Weights of a small image diffusion model.
Model: 8.26M parameters, arch dit, norm layernorm, activation gelu, layers 10, width 192.
Training: adamw at rate 0.0014, 10300 steps.
Data: trained on stained colorectal tissue patches (NCT-CRC-HE-100K), 45211 training examples.
Rows from block 4, named by matrix and row number. Rows with one number belong to one neuron. Each number is 128 + 24 x the weight over its row's rms, rounded and kept within 0 to 255. All counts start at 0. Numbers have three digits each. After the name is the row's rms in percent of the matrix's.
# fc1: MLP up (model.blocks.4.mlp.fc1.weight, 1152x192), inputs 0-95
# fc2: MLP down (model.blocks.4.mlp.fc2.weight, 192x1152, transposed), outputs 0-95
fc1.856 091:107104123153106145123173158150148125137084113112175103164135122131127146117149186131174148136122145110142136117157140137106145098135155110116101108085115181116141137100089119113103109161121128143123098146112108118099132129159137144138162131155124163109096095123121117108121129063154128129
fc2.856 076:126135116100148137111089168114141146125123086141121109094127155132113113089114150135122119164151109137150131125117145129128147115119109087144170136122185090148102116119115138138106157127154135164113163115168091138137104125114152149165184144121136138130147151151162127134079130125129156121
fc1.857 090:138143146156113108159127115131132172154127113142123115081119123082103159070168135119095122138140121126129126166132113137099111100137142132080137117132132163064084115147127144115161134164122125127130105148157106118103169144128106161164099166137123131086166133157114072131096093105125107182
fc2.857 074:173097102114154168131123115163124051123129068131124086113127139089075130107087110158119098127135110124157091151110095108158094165109161110121112144174162146134141108084101125133147121102140165125165121098119136136080130086144104137138123137119114114116132132176136169140158127068128124110
fc1.858 124:145142115086117133171135153112152132087075129077105155126088104119140156163108128106110117149127133135139170112144063122122134186127147119113159157121175191111144121110129167182097065129118121128135124144119110123117132161102116137126174123163130096146151102140156124127093130116117114115
fc2.858 135:088117091169159134105108143139112132153112123167156126185127134085129127124145120139143131148100129149087123143115114146100104097130137121150144118137121074071156092127063153189143134114137124133078115099118117128126146143137133160130133128118146128125147131146150110123146109182116137142
fc1.859 099:122103153102138102141140134140131121136147137137158111115129117165142145094139167145147082133166123139078068095153151154106145077170136087094122140109144089132146134170154100125106139124108166147082149136146175115108157148141144144153185096112116121112109062153118142096137137171111135135
fc2.859 095:102117135117160121133147142093105133139137151140134126173129101152130153133062147172109130123121130143077109118174092136123154172153115115084146138114111120113104123132082168151130144097146110138144132142159121107078112115068120124152139144092119118120110141135152103105120149115148143097
fc1.860 097:110130108125153136140161111141124167125135137134146162092116094100104080111132107099094096144127129151136119122139098147187151125129141116156158145093115123116138171139122146129147130130148116125110110119126129134149067126104140112097114114162134077108127117180116165143137147133127120107
fc2.860 085:138132119135159113138171119100135198147126110141119147122124085137121138120130116157124128114086087128068160126126102131168107126139137158130124127140155125127107113161133115117101140127139135080105090161115122144113136116148156137160131181173117160153098102104129093145123126095102113104
fc1.861 077:069136150136122114113130120143169113132086141087132110124114110139124087166171097160136145147146043114121126117171132133092135153106117105145136097134127170130110124131135152169135147108177098154139112078135160119137175114177168156135107124135108090128100149161126117102152128118106139124
fc2.861 077:149116102127125123127059143143149174162082113104115132152146150127123131166120139131117128107112115121118126150137112118131122116153117143088156148067135138098119116180138137120140144161181151147114135141125172160102123152099149179142130093100184142165127133136115095134132150119110144123
fc1.862 103:139129154069116160148146169074105153158161129092113137110128129109130158159136127163152117086111134144116170144112123127158126128131126153151116099152132184156139173140175125145112115127131140112140089111079128099126161144112127106150143132122128088136112115141105136134103107153152119130
fc2.862 098:101140131138116108119179108121100185101132168070141157127113129078122120130124134135135120127088166155159160140102133161135160116151151153139129100118137176146154105130139122127153142149129129152147150133092131149129122127133137195153177148120149140136148118131085163153107167119146100098
fc1.863 086:156138126126122154099144127117107120103138105137121062152106147119124076126089102120165138117141093098118108123129116122152099150175185109107062157119166153126126124156127158119138183152103135153163142077143109107165138156140135130114134183139088113119108151147133137082137111148103139162
fc2.863 070:131141133119116111144116110152091122130111111113122136149142106099125109150168175137136131085155128092150110124115140144151079144183086145127119129146119088131118154125115126117128181137110118113134084126126079124092145165124130159165120170068095084095124121152154118117102122123104108155
fc1.864 104:122102123127144177140138185115150154114118172092116155100107119098109146146106087093134142153102123099123113168158132116133126101170153088098109144143118107102148152121142100142114132091122139121153077089143136117115099164139121110052122119168152146135122147158090132136108104102120126114
fc2.864 093:122133113153132099127135096172124186140133112107098156067112081120153113070082129174101119156122157117125127154124126121171132137146142136103133108151145136164125147180160128136121144161120132113090079148098161117144122092164119140126142123105122187120125114111138106143121135132173141146
fc1.865 132:124115147141138157152158117142140157140136168075125132091143143125100150125119088105152090140111135128142100150124146105145143122166142108155107083100099145119150148104140131152149143094163114144143105119104093144131113157147147136126129164173131119152117120123119128119126094095137121159
fc2.865 122:100129138091139115120196143122100155112116110110115126185124123128074141180176077100140146101114148149115156118125141116143149135105105146146075121121129164126145131139146106115105145124127135118167120127154111117113137150069126159116125113133132138136107130090115140137137142078121131147
fc1.866 086:148115122156166143120098147124134128111140084101099122071129099118105124133131135077153132113150126159105133149125148134174186143102128115151091113125164103160148133134157124111124113141134132195130090105131166146119139137159100155150137102122153143176172167160094162125135106116145122147
fc2.866 081:132138139103154133132162138125111127107139142093106137139125108156158135144116097144133103128137109096135119163147117160113092092115146116101110111145060068147089099204158102125137090131130163132115109161145095100187130144099112119096142149153152109123113111134074149160167089165146167135
fc1.867 115:171136124135152167115141108124139155107157147086153116098166090144148132167132080139141102144119126118141093165120166132121126138129139159140151095187112171162137115122185118165153184125127113164140129123119122108169136126090107163121158154157144131171124104157118102113099116112123141112
fc2.867 132:142160134114156136143135136127090152124114134053117119115158122142161145129112136125116124125108129123085117059167085131108153137109131138139116128119086095114129134141148109176133129108111107097091150168143119139131131145140138143148112158165129115109128149099102119112100131106181145082
fc1.868 120:154114170111094136127105103129136193124145114151138081098115158132115137132119071142122123111096147129131123160106117139118132139106100136091143131169095147123143090114146108131144154123140143135136136193085130092108132108139154144168131131158143130103161149114118116120100129136111138143
fc2.868 100:121117145084162129112151137121127105142081116154131136159147143115131129088143077142135133051136135130124084053139112128114132142109104120127102107125147082139129096127159122118140133125133132108113102171136159135106141140121113107106127139174149075119100120126159143097133122077145131130
fc1.869 086:139136113155151148111119091138143118171135158115166104126155158113164078129109139126142098114165117108165097145073111080127140133117130143116152156134129141135114162149175125086138152151149143081119099133078096166185112103114101078115131111144130145118136181126098155145140120069143148137
fc2.869 080:140108150133139110146118146145124129125177101159120107107118143164165128158142154091137106138120111125102080130148166126138147122120114132110162156147103165145119134137120142121122110117140125099119130126144103163212132135145119135157093060134127184128099104112091066117123124165084114094
fc1.870 090:176166127118121148110104115126166110124140094153151135117080166146141127122163129108140105110124171149131117188130115161141131117147170084105108122159123119118155115123157137128122110133150153149149112097129155110069149135088115132092118131126138188156135125116117148154162128101124148082
fc2.870 074:108120160135141072133136150144148145116149127121158155129064174145139109106118117153123150155130105136138123141141108128159122158122125110114114138098136139144141173121184141120150107118129124144147093147108117114162125083151131139154099073126133162111146142129124119167096102139169102119
fc1.871 097:150117163109137131147153141100139078129164164113116094148103147141158131137148173061137128146105178149150135144142113180140143156131102147104115117126131149155128167104120128139164103107154096138133106090104122124132147164145110172107147157123152095162168102137153140158113132147129149130
fc2.871 084:110114148057136148125161156136117115189136161145139132095083131140143137135174160132136116132107160114156135164127126115140161125117135102105103153111118193157123130120173172116111131154128112125124149126106154126111115053151139113138124119109117114098146118170134104131104143143100129102
fc1.872 113:130128162145141131141120106132136140112174127117136135144143112157127124143137139134113145142144131106120127214116137134154151115145098144133128144137121124084138142115092115108124130118129137124122128165116135129124144168121206091127114159145119143123127123167101128156154090139183108107
fc2.872 124:135142143151109120115129140106117077149136076115135132213159087141136120153131143101126133137146105125079170083132146095139149136139134124116125135161083097144101129116146118126127136134119121126201124101137145134121135115119088114058120129110094127140132134126130116147152102145136105109
fc1.873 120:127116139094156132156122146082156137151140125089126125121109093134114099093129124124118119204084112156130127098147133104153161122167180112130134138117155154096152146166110156128141135142120113146138146132123133135144117139108178115090140146136131127150135161171159124144143115132150108148
fc2.873 135:097144103153153131126155142117104136140120119158151124130140144156131117130167119158131151165127097145138074081119132125108130118111117119118126125118124125079130107134184123102132175141123195112144103189111158152153119095118130130104106140108113133119112169085095123122180101120122183121
fc1.874 093:115143085137137145118115139149137159121143160111092117166088085127175116089111105139160163163142122149158128124137084105169144153106169151153117132103108155144131140138141094107140103110130106139147146099161169138146103186105113085102132097110171151102134125152146160115122132105123107127
fc2.874 098:129098160151147122141150135127143111155131122105112131165105105150123137127104119096164099111102112146120155158109129082124138136152124095098106137137139089149146172153136136157165108134148122141099086184112130107134105111135116104106094157175101143138166076084115123183114156086147111128
fc1.875 087:148138153081160131142110109137108140146112137115110164200164101109121160131129135123092114141111119171104165119145129078132114119151163143125162125143175112135129125145130096130157121138133097131176131149118136131099102135128105108146094137096145112110132144105148133131140137130142111132
fc2.875 078:129095157171096136154110105126162159149122199079154124097121152153144070137115112100108137137141102098108121151122140119125120136138168140129106120128150077147114114139120105157159127117115106103124140113113135120095154145130112134129153120143117146108106108103098112128093122115131133199
fc1.876 133:115130121177155152099162112140108173126078215083093137143148146149139180122163150100142103122111128127130125144147131099104125146154165093127126104105121101121154105111135132144136150113135136159133105139106127106132152224155161157122113149108121113156104105159158115140140124125097108101
fc2.876 167:148121137168123133155155126101084192110056216181113119173116116126083129133138089126136126143109133138130108097142154122134063129163120097154151126146149157101132131139135115138151094113102125125158145087127104120123136114101151134126108083167144110127123096141138155118124150125147105112
fc1.877 094:157131137143104137101107170143142119142164149157134126149116182119103170114147113095165109103116164130176129153144086119120132142075138121165161157081128145139126151108108106116158138181140142135145144167120106122157131156111107134117100155183122145091114118105132128140089167104159140154
fc2.877 080:150100127095129140128126114140131109106135147157146105166144148136139144153120137136082109138167118169142141161112097122112114143146111151108131138104139155073131161128094126109114092117159095109176120116138091149095133116150110164134088093141171137150114170096107101125192091107146106092
fc1.878 095:108131161112190165132133127133108137098122149108161152097161137143122136162144166129100094117088169123128108161135119126137148108119143125114105089157124104114132159098135102136134107124142125165184144070102109145161130136099108137113111105104149119148152140097144162147123128120152118055
fc2.878 083:096101147131109120099145117100168115150148131104111149123139142151119107129154127125113124144120108099104184124124105097183105133136144130138131166142148154116134115111143132121127112096123095146169098124157145133138145083105115139151123120141149170098130114117116073162087136092131130144
fc1.879 107:124120118088161141141127141115124097162179133122149126135163067127123133152111138122114152147111144145092163141115131135199178166152148132109103117152162110149138133128109147154136129071131138133159128123153152128152138100126124101137151174128154092135102093137176092098130122132135155134
fc2.879 110:119116112158150135121126123134132190092130120168151149157115140140088150103138109106145148107135178131118091148136097147146200144121094101120154120147123133117088130113101128134119122109084114100087078091125125152114137153113111148114146125130146182133108107185104114131136136126144116118
fc1.880 084:121122098098134130133102117125140164158115099125106184180138153154134161122136115139170102134098132160079118104136156148133122134161110131111142139123162132097124171146119178142107121051104115125106099103105113161150138138106144130091181136116137103130102138163132062128142141094112107151
fc2.880 072:104137101148078099123150105145094135082116137131129119112100141140151142115134098132140135096105146126128095159144099137214142117103126113132139127107198144122113165101064090119133113108165119082147130130130121147179128111118116175087148145123141110087095087119142084094136142116136168124
fc1.881 104:125100148145135105150134117118078167103094174139128124080144120153113145095163181078098086147126118160154127150156138099111165149135152120117136091142132157133142124117096146093163103139165127139164129163166097142156122131079127157158132149120141128141116096114127155143121158123166137158
fc2.881 098:159127133112142109149097107135125125133099165118143120156150127108107109152104122118135129142141109135118082064114116139134142128139137127131143136141147140132104141105135093084116114125124115095124164125116125139115120159118130109126113114142095118111155106069107109108148109155143112047
fc1.882 092:118144119131108100103154121142160124067170140081124129102182127105154125125154173164154103116103111111131121117140117105109114129152151115120106155099188183102100150127135111104119167145130166119115112081106102140119140120131158182142133155131130149146146111159094160131150082126150113140
fc2.882 066:128091125125135140117137144173121122106142055148127159109113148088130169161139136151101145108154107147094145137125127156100146115151170158116141110154135112167124129141142116129110167127117116139146120110146121103121061171117120101122165124088089171085088160124105119174055118124168114072
fc1.883 085:169055180127116117158129150074163098112131138149111141153168101152136177079169144166140132140100120111119114152138120106169131122086154120130103112144140099135165133156160129121150150122130090089118122129123170112134193112121114158149148128116158077071129137125148137079108136190131138120
fc2.883 070:138133117138128130146128128142123134110105092141127153146186105142118124085121128147153090156154159066099138117161066106179130127146132129152160119109092137106148111115114113127132158140119147146151065113124140087140117135132147122055115134097090072124114102111131188151109187142140138109
fc1.884 108:125143124140147134135123147096155157095170103109153167146169105154144150132130180138134139093132117124119126113122144171130124149113141131149135122177083094119125124115119135145115153106148180121143108107095120128161133173109115058104132119153125150150138167141168120161152140118150134105
fc2.884 105:104119114099148120125127130134141104170190119149119129138147190162147139155154161141126163143154164121126161095107050112091154109137137155143152128135054078104138129132130121084113131140116132103064128125139139154156144131220148098127136134118155145142113122112129119158080117115106166114
fc1.885 087:196125125137189123118120169085120116156117140144135141131138110199150170097109126128143124177109119143154191130122131107121135156153127126130094170146146163114123140135129110152122098149158126139192123107120154114134133128134143127132130136150106135130143114107112148138151113118136155126
fc2.885 079:159158131069086146171192074143147157116136145143170127094161088183134101082132155146145119155120123148178134108141105125153092142129125122126155124128165149119091119152131149142106096116140062133139163114155159125180094130125130129148144147142101166135123135125113086149115105128129124129
fc1.886 104:133149109094126115139129138095120143163139088143080124072127139138154134160102090107109109119105108096170122150140116125111142135134125170154129103146135194127151114094131171087136130136128110134150115177153091102119109128084179104128154163155124064099122124120117113144116142129129099169
fc2.886 093:098121131125146124151165118134115158140161053146116124131158111107176096129115100121127123098143118180155119106132109116086149118104138141170105133157130038105121112106141142160133122096096128096092134079121123098154149112177110109167143135157140147111111112105155148135148106111131142108
fc1.887 093:144152136154154118170080103113110145133101171117138147160128107098102134113124143120154097151149104177099158152118110154134163122145164136120130145116105156127107155137148108112161177123166108117133130128139142149142163169144115116149091160081107154116132123104100167101098132146097150109
fc2.887 085:107111128150099143136103115146187130146087184042135160153141116131065123110120101121137125141151105168103136087143114123144147124119123146116094143147104170121123142126203124181132137166121128141179174146135116132113123130094100130178088129105103177095111142126117125164136151129139091099
fc1.888 086:084112116101176138147181120149166127089127174095161139120153140104094136135179166098144061140114111155121136160118117131127143107145153081111113119157130106147147145137123139105116110123110120146119096070120124118117116125161133147119112143141138120137103089158111154140116138098147114119
fc2.888 080:132093154138203159099093157138107187157144123123147103162140137118129121086106144109151100131140135137149117162129143141114129102153148116137128129138120143081131107143109124117168089155133130154157151107121146129110164097143179137173158114135147143150109123124111121150106087133161133116
fc1.889 091:113145161142162121095130140145138132136133105098139130115127160136167159092124090129118068064119161175130100172117099134116138151141114126128102111131175137119135123099128116146095103130129112105157091130104119150118104128122168064132172116089131173151126139119136154132093163119127105141
fc2.889 084:127145123127168134113156144116119113163134120059138112144165160138141117137099136118132135136143131121163134133164096147086069126108126104119108147103155139127120105141130109072121137104128101110154125134128136116114120179135120152092112089099122144139144165142149113147147149138095102141
fc1.890 085:127105126132137166081136119113135164125148108154109127114155180117118164151121185124185121138135104105149125125151141115133123125176132114125129134145162166169116152130119125130137096162138129130112116113125124133124125112133156125161122176098171140118143097160119125155139136145111152158
fc2.890 067:120143100143115149071163115114119137168122061135151122135140183173105127128116187136126161103125149135143146145150090144125112120140178090114117137143174112107149140117116158104133111165104125119122164165173135183149113135141143142161084106156118098096094136144159111123124122133126124124
fc1.891 091:125106173162131163069118156144082148103156164101149135143127118138121125128169112149113130149143121114135122120090141115151132120113166106099141114148134112124146144142141112172152124098129097100098104136093139163096157161098102124116144166094128090114125158175153128107125119098145140069
fc2.891 077:107150096183077139120104129106134130147129134101109132173136134118117138103129167143132154090132129074115141092122092097160183168139127141147147120132140141148135104134150130114127135141104085072129106150109142174119126120198131128115141166154124158097152078086118132101087141108116136129
fc1.892 095:134095124118126120056153152109136128144160122129127139100130159140096143113194117110102122123107129157132121106143119111177143160119143162156127076117147129103147123147125103068168165158117139138158132125194074152137116154098132143105095158077119118122107150143168125136105097106160100156
fc2.892 088:145128130108071133142147122166168130102142107072101150086158135085117121155130106144116099116091123162154144122140108125117098124111119142095138146120116146137100136104157116095129147116132129139161092144127148156106111153116120129102132151097120070146160074098164128136126109135130101171
fc1.893 072:132122123155126097125132125109106131085119151118095150138160104152111149103139117096193134149090138125153106095106116123076126134159128128150116190115143110162139134136171143153157107170115108128117145088119105177104141148151155152147123123115096095153126115151139125119108115137157114140
fc2.893 066:112140084185125103143136123086143134110145151156111130145112092145114126080140122148114189137112160115133135091121124148129114139156124158158158107138164140115150108148158088143139176128145092157131139139126137145156088136126089164107152151141074110119134130127114129130078148109128147126
fc1.894 087:126162125165162130160165159125159086105149146132136128127151092131109121113152110148168121145129122113158117081074140124107089092126164110146128133134114142111121115141085154162119104150151122182121095141139103118125172117119149110140153089132111107062142122146178143121155136153126136129
fc2.894 081:128142131093105117144116120105139116140112152177093098165114159120125119088141092129131111123091133171135094102112132176103148115165126120107128161124119097118142177102119130181116112099136152146119150103083112106122110136107134123138086169157130155152123155119129109139115140127119100113
fc1.895 097:116132109149172105096115117141149123131125134103125136134100130136173144113181120160129143090104111111112143148107115105114136113092124155143144138171124114151124139154146109180175106131124139102104087120162168107121137107106142130137153116106133136085142133118145104079114123103118114149
fc2.895 086:125140146147124118139115145122115125114155122123141128168164136189175132151122097152120125143129167148104125126161130113150163138134123128104082136107133109100148123104080116126143124110145141147178140148127182133141111105163174130025138107101171078143118133131154167112160090123147128158
fc1.896 119:112140137136144135134136123146124166095084150060123139061130134117144141142188123102126124157104126135110090104163167128171145105125108098143097086115132120139154148137108117148129109138144113151125107059150136128139112158205137122095165144142140139126116133131097111084122123126121115112
fc2.896 116:115116144114149119126128123117113170114193125138121135192113153115128130136108121173127128140111125142129156166123116146168143138119119126125137138128111155118119100121141115138113121123096133107182150125112107121146122130098179126120161163108112130153141105093128142152152115168144134166
fc1.897 076:082110160162118108130102116116151147101142121126135090133096116133149147140175137117148139162119123104149150165134125146130157164087147102124146091116122131125117123147130172150125128101139139139114129135120151135119128153114110165126127177134128121129129145152068125067122134138122085146
fc2.897 072:095142099188163159136095131131184151128133118120112105121138141106114157096144136118125086138130084144132119122126103099162132125127113130098139111129173149126112102125127105068145140156118145127151178139143150100105133088170158099143116122152112111108130084131130139125129148154124158159
fc1.898 117:156144153098159135153201123095127143136194127089116139117090124127156148126126122134155137140093129101112127158150142147136161136116173141108089114124133144102129105151128112058148120135153086163123115129160126136123125140143178148173156093127076109200127137119173128166114133127119104148
fc2.898 131:097147106098148144140121120145101088157178075109145121120131151161172152139159165151123138134107147121125150134136105108140191131126119153124096131129109110149122137115120127068096120151171102103178179156087133135163127144142127144130176118135110158113096157093080125143143079121126147154
fc1.899 086:119133141119133098133108147101102164109125085105145145077168144137128103090112163107140120113164127108125097169185093108078127133168108099110111105097097120096144131133111135113088114177104132117146134147149123121110067157097114146109152157134119109154158156149135162119146139138144140153
fc2.899 083:124098128144128126125108125155130138120109135127128122093122118089132119090109081114146128133104139140165134167176112172108127137132145128166088126123114148142123124117089094106126132138094103141116129098127142116181156154127089123198141110141138088112115117134106117135138117161112102160
fc1.900 080:130111123089098139165128166130111105122131205112133129082137136131098138133152135133175125149141089108132132153123097124114106084157135120099054081151099149126127132127104084118108129138101146117137092144124142140117157127126139118141124143116180140124134098113102089096160130120099155124
fc2.900 073:151176117172113145135126108135065117096124120120125162121161122155132157132148142161163153129135122158160165115085123148144097102129133151113116112084134136095132122114095145147099142114104112150138135124143103143111172114119120165119116161164119152141127081135129125131111145124149081096
fc1.901 091:094143138182127120122086156121112110149179126131142139124116138117108151094133131082166128141133132177140150173096114147144132122131141130143123104097157129160100128095089117102116122131119126129108088149125185099110136152108118096105108129109187115174147127100127120128158092054135137140
fc2.901 074:092121104133108139138162128119112183142169117150114132137138133103122130114109136113149138095127118151150142137109128114119170117134152113117161144112096124116122100142100120132072117082139142123124146138110093129200137102193102130172112104111102126130102131090116115122167098120112103146
fc1.902 097:122123148171109125126139115161138161083101153150122108161138132126162186141132122128126157134130135096131118194084115120138106121138096114118148104121124175138127151126098093140155107137106115168164101145120114126130128121145160152140160121151154125157151150134113087089104136106117138070
fc2.902 084:114121131073096125106137140109165057130096135114132128106140121147130141133148106135127110147146115161184066041104149124144119120131138150085126126142120111148107151107161127132131113139181119142143139188121142114087114128085122096046081169127079102127101134095158137124124111142113135127
fc1.903 088:162088127122151106106112162103148100159131141143104119137108115120119136115163140105131119142074138109122129107132123127110144124149169133136128121132143158118164130135131119123119145143158124100106112092166145147112148162136141126116130090119154113090106141164136117105127122123153136135
fc2.903 083:084177131121142109105101148127156155111111132063093126138135118147137126112130137104138153119115130105122158112122165126132095149101107135108141143117141129148092145148130156147109138133147160149098166140102124154103101135084110119101133084148142133121136094105114107128144165116109144093
fc1.904 109:135146105150103086130125122121142118143139093125127135127120079162102133109114134147131144129152116179156169114119127114104146183166169110164091134160147154115127128112077139171123130118089180114142152131143122120157119142044148138100131125135102121116074107088195109156138132114136152161
fc2.904 123:156136157143056138107103117138112122126139070114101117098131157110123120100108176129125133126107123130144133097114098117146156130109125149122110145163145125138122098107123141132149105122103139125211105090126136124126119145163162138126122128133113158111155125163169154136140124145129103153
fc1.905 104:086134118142110135147108123128123113146117144114151125134149139078135136124129122106103134177129147124139151122163098141164143128084153132116087114096134140143151145123121130126165124132118163131102116126148085157107161178147119122079128088147118083180091118129146138135101140115166156107
fc2.905 088:143131166114167138124124146127117105140130154165171128104126097164148139105133150092160100128120129084165134126097193098168129147156138146133137127139146126121096149143114122098092128112107125174113134141118155138128128107109127117135082125118096160118159109085098156124113119114113119133
fc1.906 114:138090142141102112095144151117118106118120153156153159122122134144118137177148109125137184129112146130091108136112109127114155154152106088148108132186180133159158120107159147153110138114080095152119120097097103131124149139052116087098159166156086131112139104170168086108146124123119121156
fc2.906 113:128123135164143113163154147150094126139165100100126114129151125099111124174084084118118091129145094132147136153126099103123134145100155078129113128169101119185131086187163131163121128131099123103174108159101150116110154140152063140105097139141134147129154111117118140177166145103124117183
fc1.907 116:138129129127176119154127147079128140130153162154112113140128121143132162113146183132139132141132164131124101182142134141176136159137135151166144126124139109106137094155099121129101128092135121143136100118141136170150118141140149112128153124124136123120121129146151160160131106147137134035
fc2.907 116:114113110135179143169150129154148101130171168171149135177131114138089141142146171111132130119121148135105180101130096136162134152134112122144147146132070194156122123112148153132115129164117140135194085178119088148108118137098137133123131130116117112139117130074119125160131166131131110089
fc1.908 097:130108139126157130168108113116123111143156131127137086113117141096145125126102141144093128163125129137159143146127118158167142114136101109126103085072158172131161166091149115074105113117145122156125103159132127206100114133118156143110158106174106145113131114119162110102144099134145106109
fc2.908 086:114131147126142090134143145138095107124126188126135111155133102155158136137130118089136140117093083084152129086139135158097089146140119103126107151152100151159153137129175154112150130109109138137104117146159110161089126117114054136154138111147116134126116123157100108134119142126131134167
fc1.909 101:108119126143187111079155091148149094132192170091139139152150109090113133103112096116130131136157099131081114134137101157134119125113164135123091151148125112155127121101162072126116116139127117117143135112096104137102132187132114109105094136132124119159127101165137133144158141090148112114
fc2.909 090:146120151120171147117166135082137113129118093174159138128127148141143141144165077093132133136112153116188123152117170130123114133142131101112100115119186047076138138094136121113143129124125133106119126096100135162168114114152113126119095125133101129103117088149127142168138133135124109097
fc1.910 094:149125127168143084089126122146153119056095163123118077127158148116140132152106149106135152133149112129152167094102157128141132113096132139140137136122176113121160135141116083125156149145179139184146135130123117141105136127167099146135155140095095115153149150156112132113133159115124110084
fc2.910 095:134112134102134114121144109135125154128100120129101131172130114107088111116117127117128147080153138143155101093143137106159101118107133112163111103106194143154121140178137140153131162118129098161161141146165135149141112129092106147110098162150106088140089131125122162139120108095136129087
fc1.911 088:097073117136143122144122156148083149116140160174120108162108117116115113124103122136084134152122115169125086100144123181140115143120132145155127074107165131110126109149131128190102121130119108137145172130127139146106135130135138146116104119110164104136079174124100139148094091110140167128
fc2.911 069:071122141145149084135127118164099144118120133099122139138147110156126136119150158098124114158139168096141116072180091110095163132133138164157130168145097102127153113104118131135107124146084093066069114116127132118114067150130125169160111163075106146159120103091130134159149112117128123155
fc1.912 103:131114169112128151161133107105087168121140100130158128118167128074132168131152111123107135123130088134122144133150123152127128134123159103118143113107145103131122118169141136118113155136124170154128117166111118132115089123120150122148095141109113111153147133124120168096112141131161127181
fc2.912 097:109112122095178125113121136140113129123120081137126155107108154116125153094147150134121121117122131112182151117120130134117086143134161143128107123130191107085127141135150110143142126093143124165029147115113148181124126125135170142195099119141097126112101132154131114084147133184132115122
fc1.913 122:109154117152162099103144137138117139103107176072123151128142106123117140172131125087107149111123148100139095109145110097147123145103133091148139081144140146122111106140114133119147140140109083162151139093146103129119089162146142119104129145103119125145127144124129148149136121107136128037
fc2.913 130:136142137138201142132098107129126112124102092116134113155148139102093131142140108093122136079137130152130134160133132108184129134121144110120062123134130105100157122120121139111128127094121145125142161087132113151149138137093184110163128092161134161115110140146110113130162101101117129051
fc1.914 090:142098162150134201057131118089110138136107091114083113134128138133152171122159128103140146151127124118111147142150166102121130120144091118128106151150124122144136125108125098092125112159111127144151134143170142134157117164153109134085135085145168147146120118144196145110161116150123167150
fc2.914 069:091125100103125095164148133152133171164109124138111161103141108102090109141114105081095123096085122141166170107116119141115109081145133126147150132126123148087074112165121146115135132104079098133149155122122133116102114112105102119131118097127152110145131111127110120100121140117148094153
fc1.915 098:073119140057100126184136139124098124090126108137128119207108134143103130128147134146131088161103118134117157133124125125110110187133124126099110172122188149134099118133140170105112103154131162156075108151154110156157129108088140166159137119098125117140103096148135130107100125119130104099
fc2.915 102:095094118167168121129140139126123116161090091150132147203122132112098167123108114109156142177148122112112094181141132100183180118126133089142146125172102111125097098118074151119113127107095166135147123111114128139119141169148123134079147135105121157128148128089126107133168135166138144134
fc1.916 098:161110147122168121091127145148089163152144155106121173079120131141085125077156105116089137079121129121148133167102115154162138096107128151097139106132125072107108153111124151089131154134123116113128074117137151178129136131100172170126131139130135126138132159120140160110102102130120133133
fc2.916 088:087144117132122113119130123137076131129155183092086112157114103121100129128171099115167131149123107147147101138116135134122133138097136140115152110117127150076151127112128134135145129114102144124111135116112155119144136093149144126090159127092118131111151143094114081101148102148095158126
fc1.917 127:145088121163133119137130148120138119157157148105128132145122111125065121114102114148125110096125110146139119109143101094149132151127130142143152106155182118113131091125121167128106097155142140138137109107153114125156128173086119139117151117109135147146131071112170114202124110115102140127
fc2.917 157:157122160097111104123130125118159114109116164084111117137122126123065121127117126102151108115129094193152085130134142143147123127156135122121160114143122127116113129097129158122119094114159118163124141082115108130119103175103146131124124157147098094078124091147138131118081177112093092121
fc1.918 082:096108143135132157119099129091130119105108096136126075126149119140144110089157165136104138119129137154125130186139153130158127115127166125091103177146146117102151100106128046112153132130115120118114160098097143105108156118178152170168135119102151142122083142169143113122126121128172107169
fc2.918 068:123137153121122156134107117169149147138145106113169117122111102170172122141128131168137130151131122165143158131167119121147113124155123100087112168123127098121109107135125124143168137135110130125147101144121126142110119103100149124085132158088114113119118146133201155118122151106132128161
fc1.919 090:186078132137140129170158132151138118163157093137125091140130141104137158143116105099141121139117118140131136093153102173122126119165148121117123139162118125141157159174096143088142124150116113141123114126144105142069141152099163095148097122126126149099150122132170154127134121093124091144
fc2.919 075:145131129113109107129095146121145130149130142079159112132151106064147155134098145117117168122123119124110118132144150130127138111125118140110153126142118101131120170116135137155129137155109153122106179112149126136119130155174132087191141113142107140111125170093136143149133106116132136103
fc1.920 085:113095113114176147138162132146129188125105137122116180157130145151070164140122124159149146101122163136117104115087132108126140146119126149138113180140108148125132168164139136126140113171176100111125131135146100152115123160131170117141130148146084130137140133187157113145115117113096125127
fc2.920 079:122130142101166153172122152168126143108126122179137122149149106133128134105129085083148135160137107094140096157098135112105166129169099124141150106118055109096135150149169123136117110136126135140131136141159173101183138115123144082142088136138151178161121129090166105126111085144112128140
fc1.921 094:129143162135148145150091092114137147100085149102147114133153130117125100146127157132132133153108131106095098172139100119171142101124152156123117117099094187100150149114142149148117131115103131098127125102104146158093144147098112096143138118133136135120157184125124133090134120123157205084
fc2.921 081:157137154118103175115143141157129139140126072153123127119110144081131141147116170157100108159108119125112106147115087115140143148117133155133120110140076143143100128119139133064111131123101143104124152146137177086081130121150108105156083128152151152151093116152130100129100092148119090140
fc1.922 123:133098122114115120149089123115111128141121103105157133154120129156140137128147135163156134160081126149104099127120104140128110144122150101133135113154184181090126141110145165144144086178102091127116101153104118107153160116133127164182139116125154115170112117119113127139147105109145149097
fc2.922 131:115122125095176128126145138171138139097122153142114139181103126117133141089098127104137113109111132117101109074143145154157047134134142098149128101118154118112126146149098130162156109130086149115167153134126141145103142154076136150139125089109092109138118138145119117142106120120132148164
fc1.923 088:131116109125128143069072132110152106192132128158172105128127129132144119129082155186172143108135129144170121156119108124105122125112076120130131153169108129139099120085110156150132115133128106103100130181161157138117117109114140147126119093167160105120129115108109122175149144101105121173
fc2.923 088:159125137138146149112152104132139135130138089150142138106130129140181147164112130111111171160120102148135133112180125110097136141122103142149131152122142096111115133173111109120122122122106115145123117165130148120159133144153105140140049090152178141139110153110164086152183076155175158098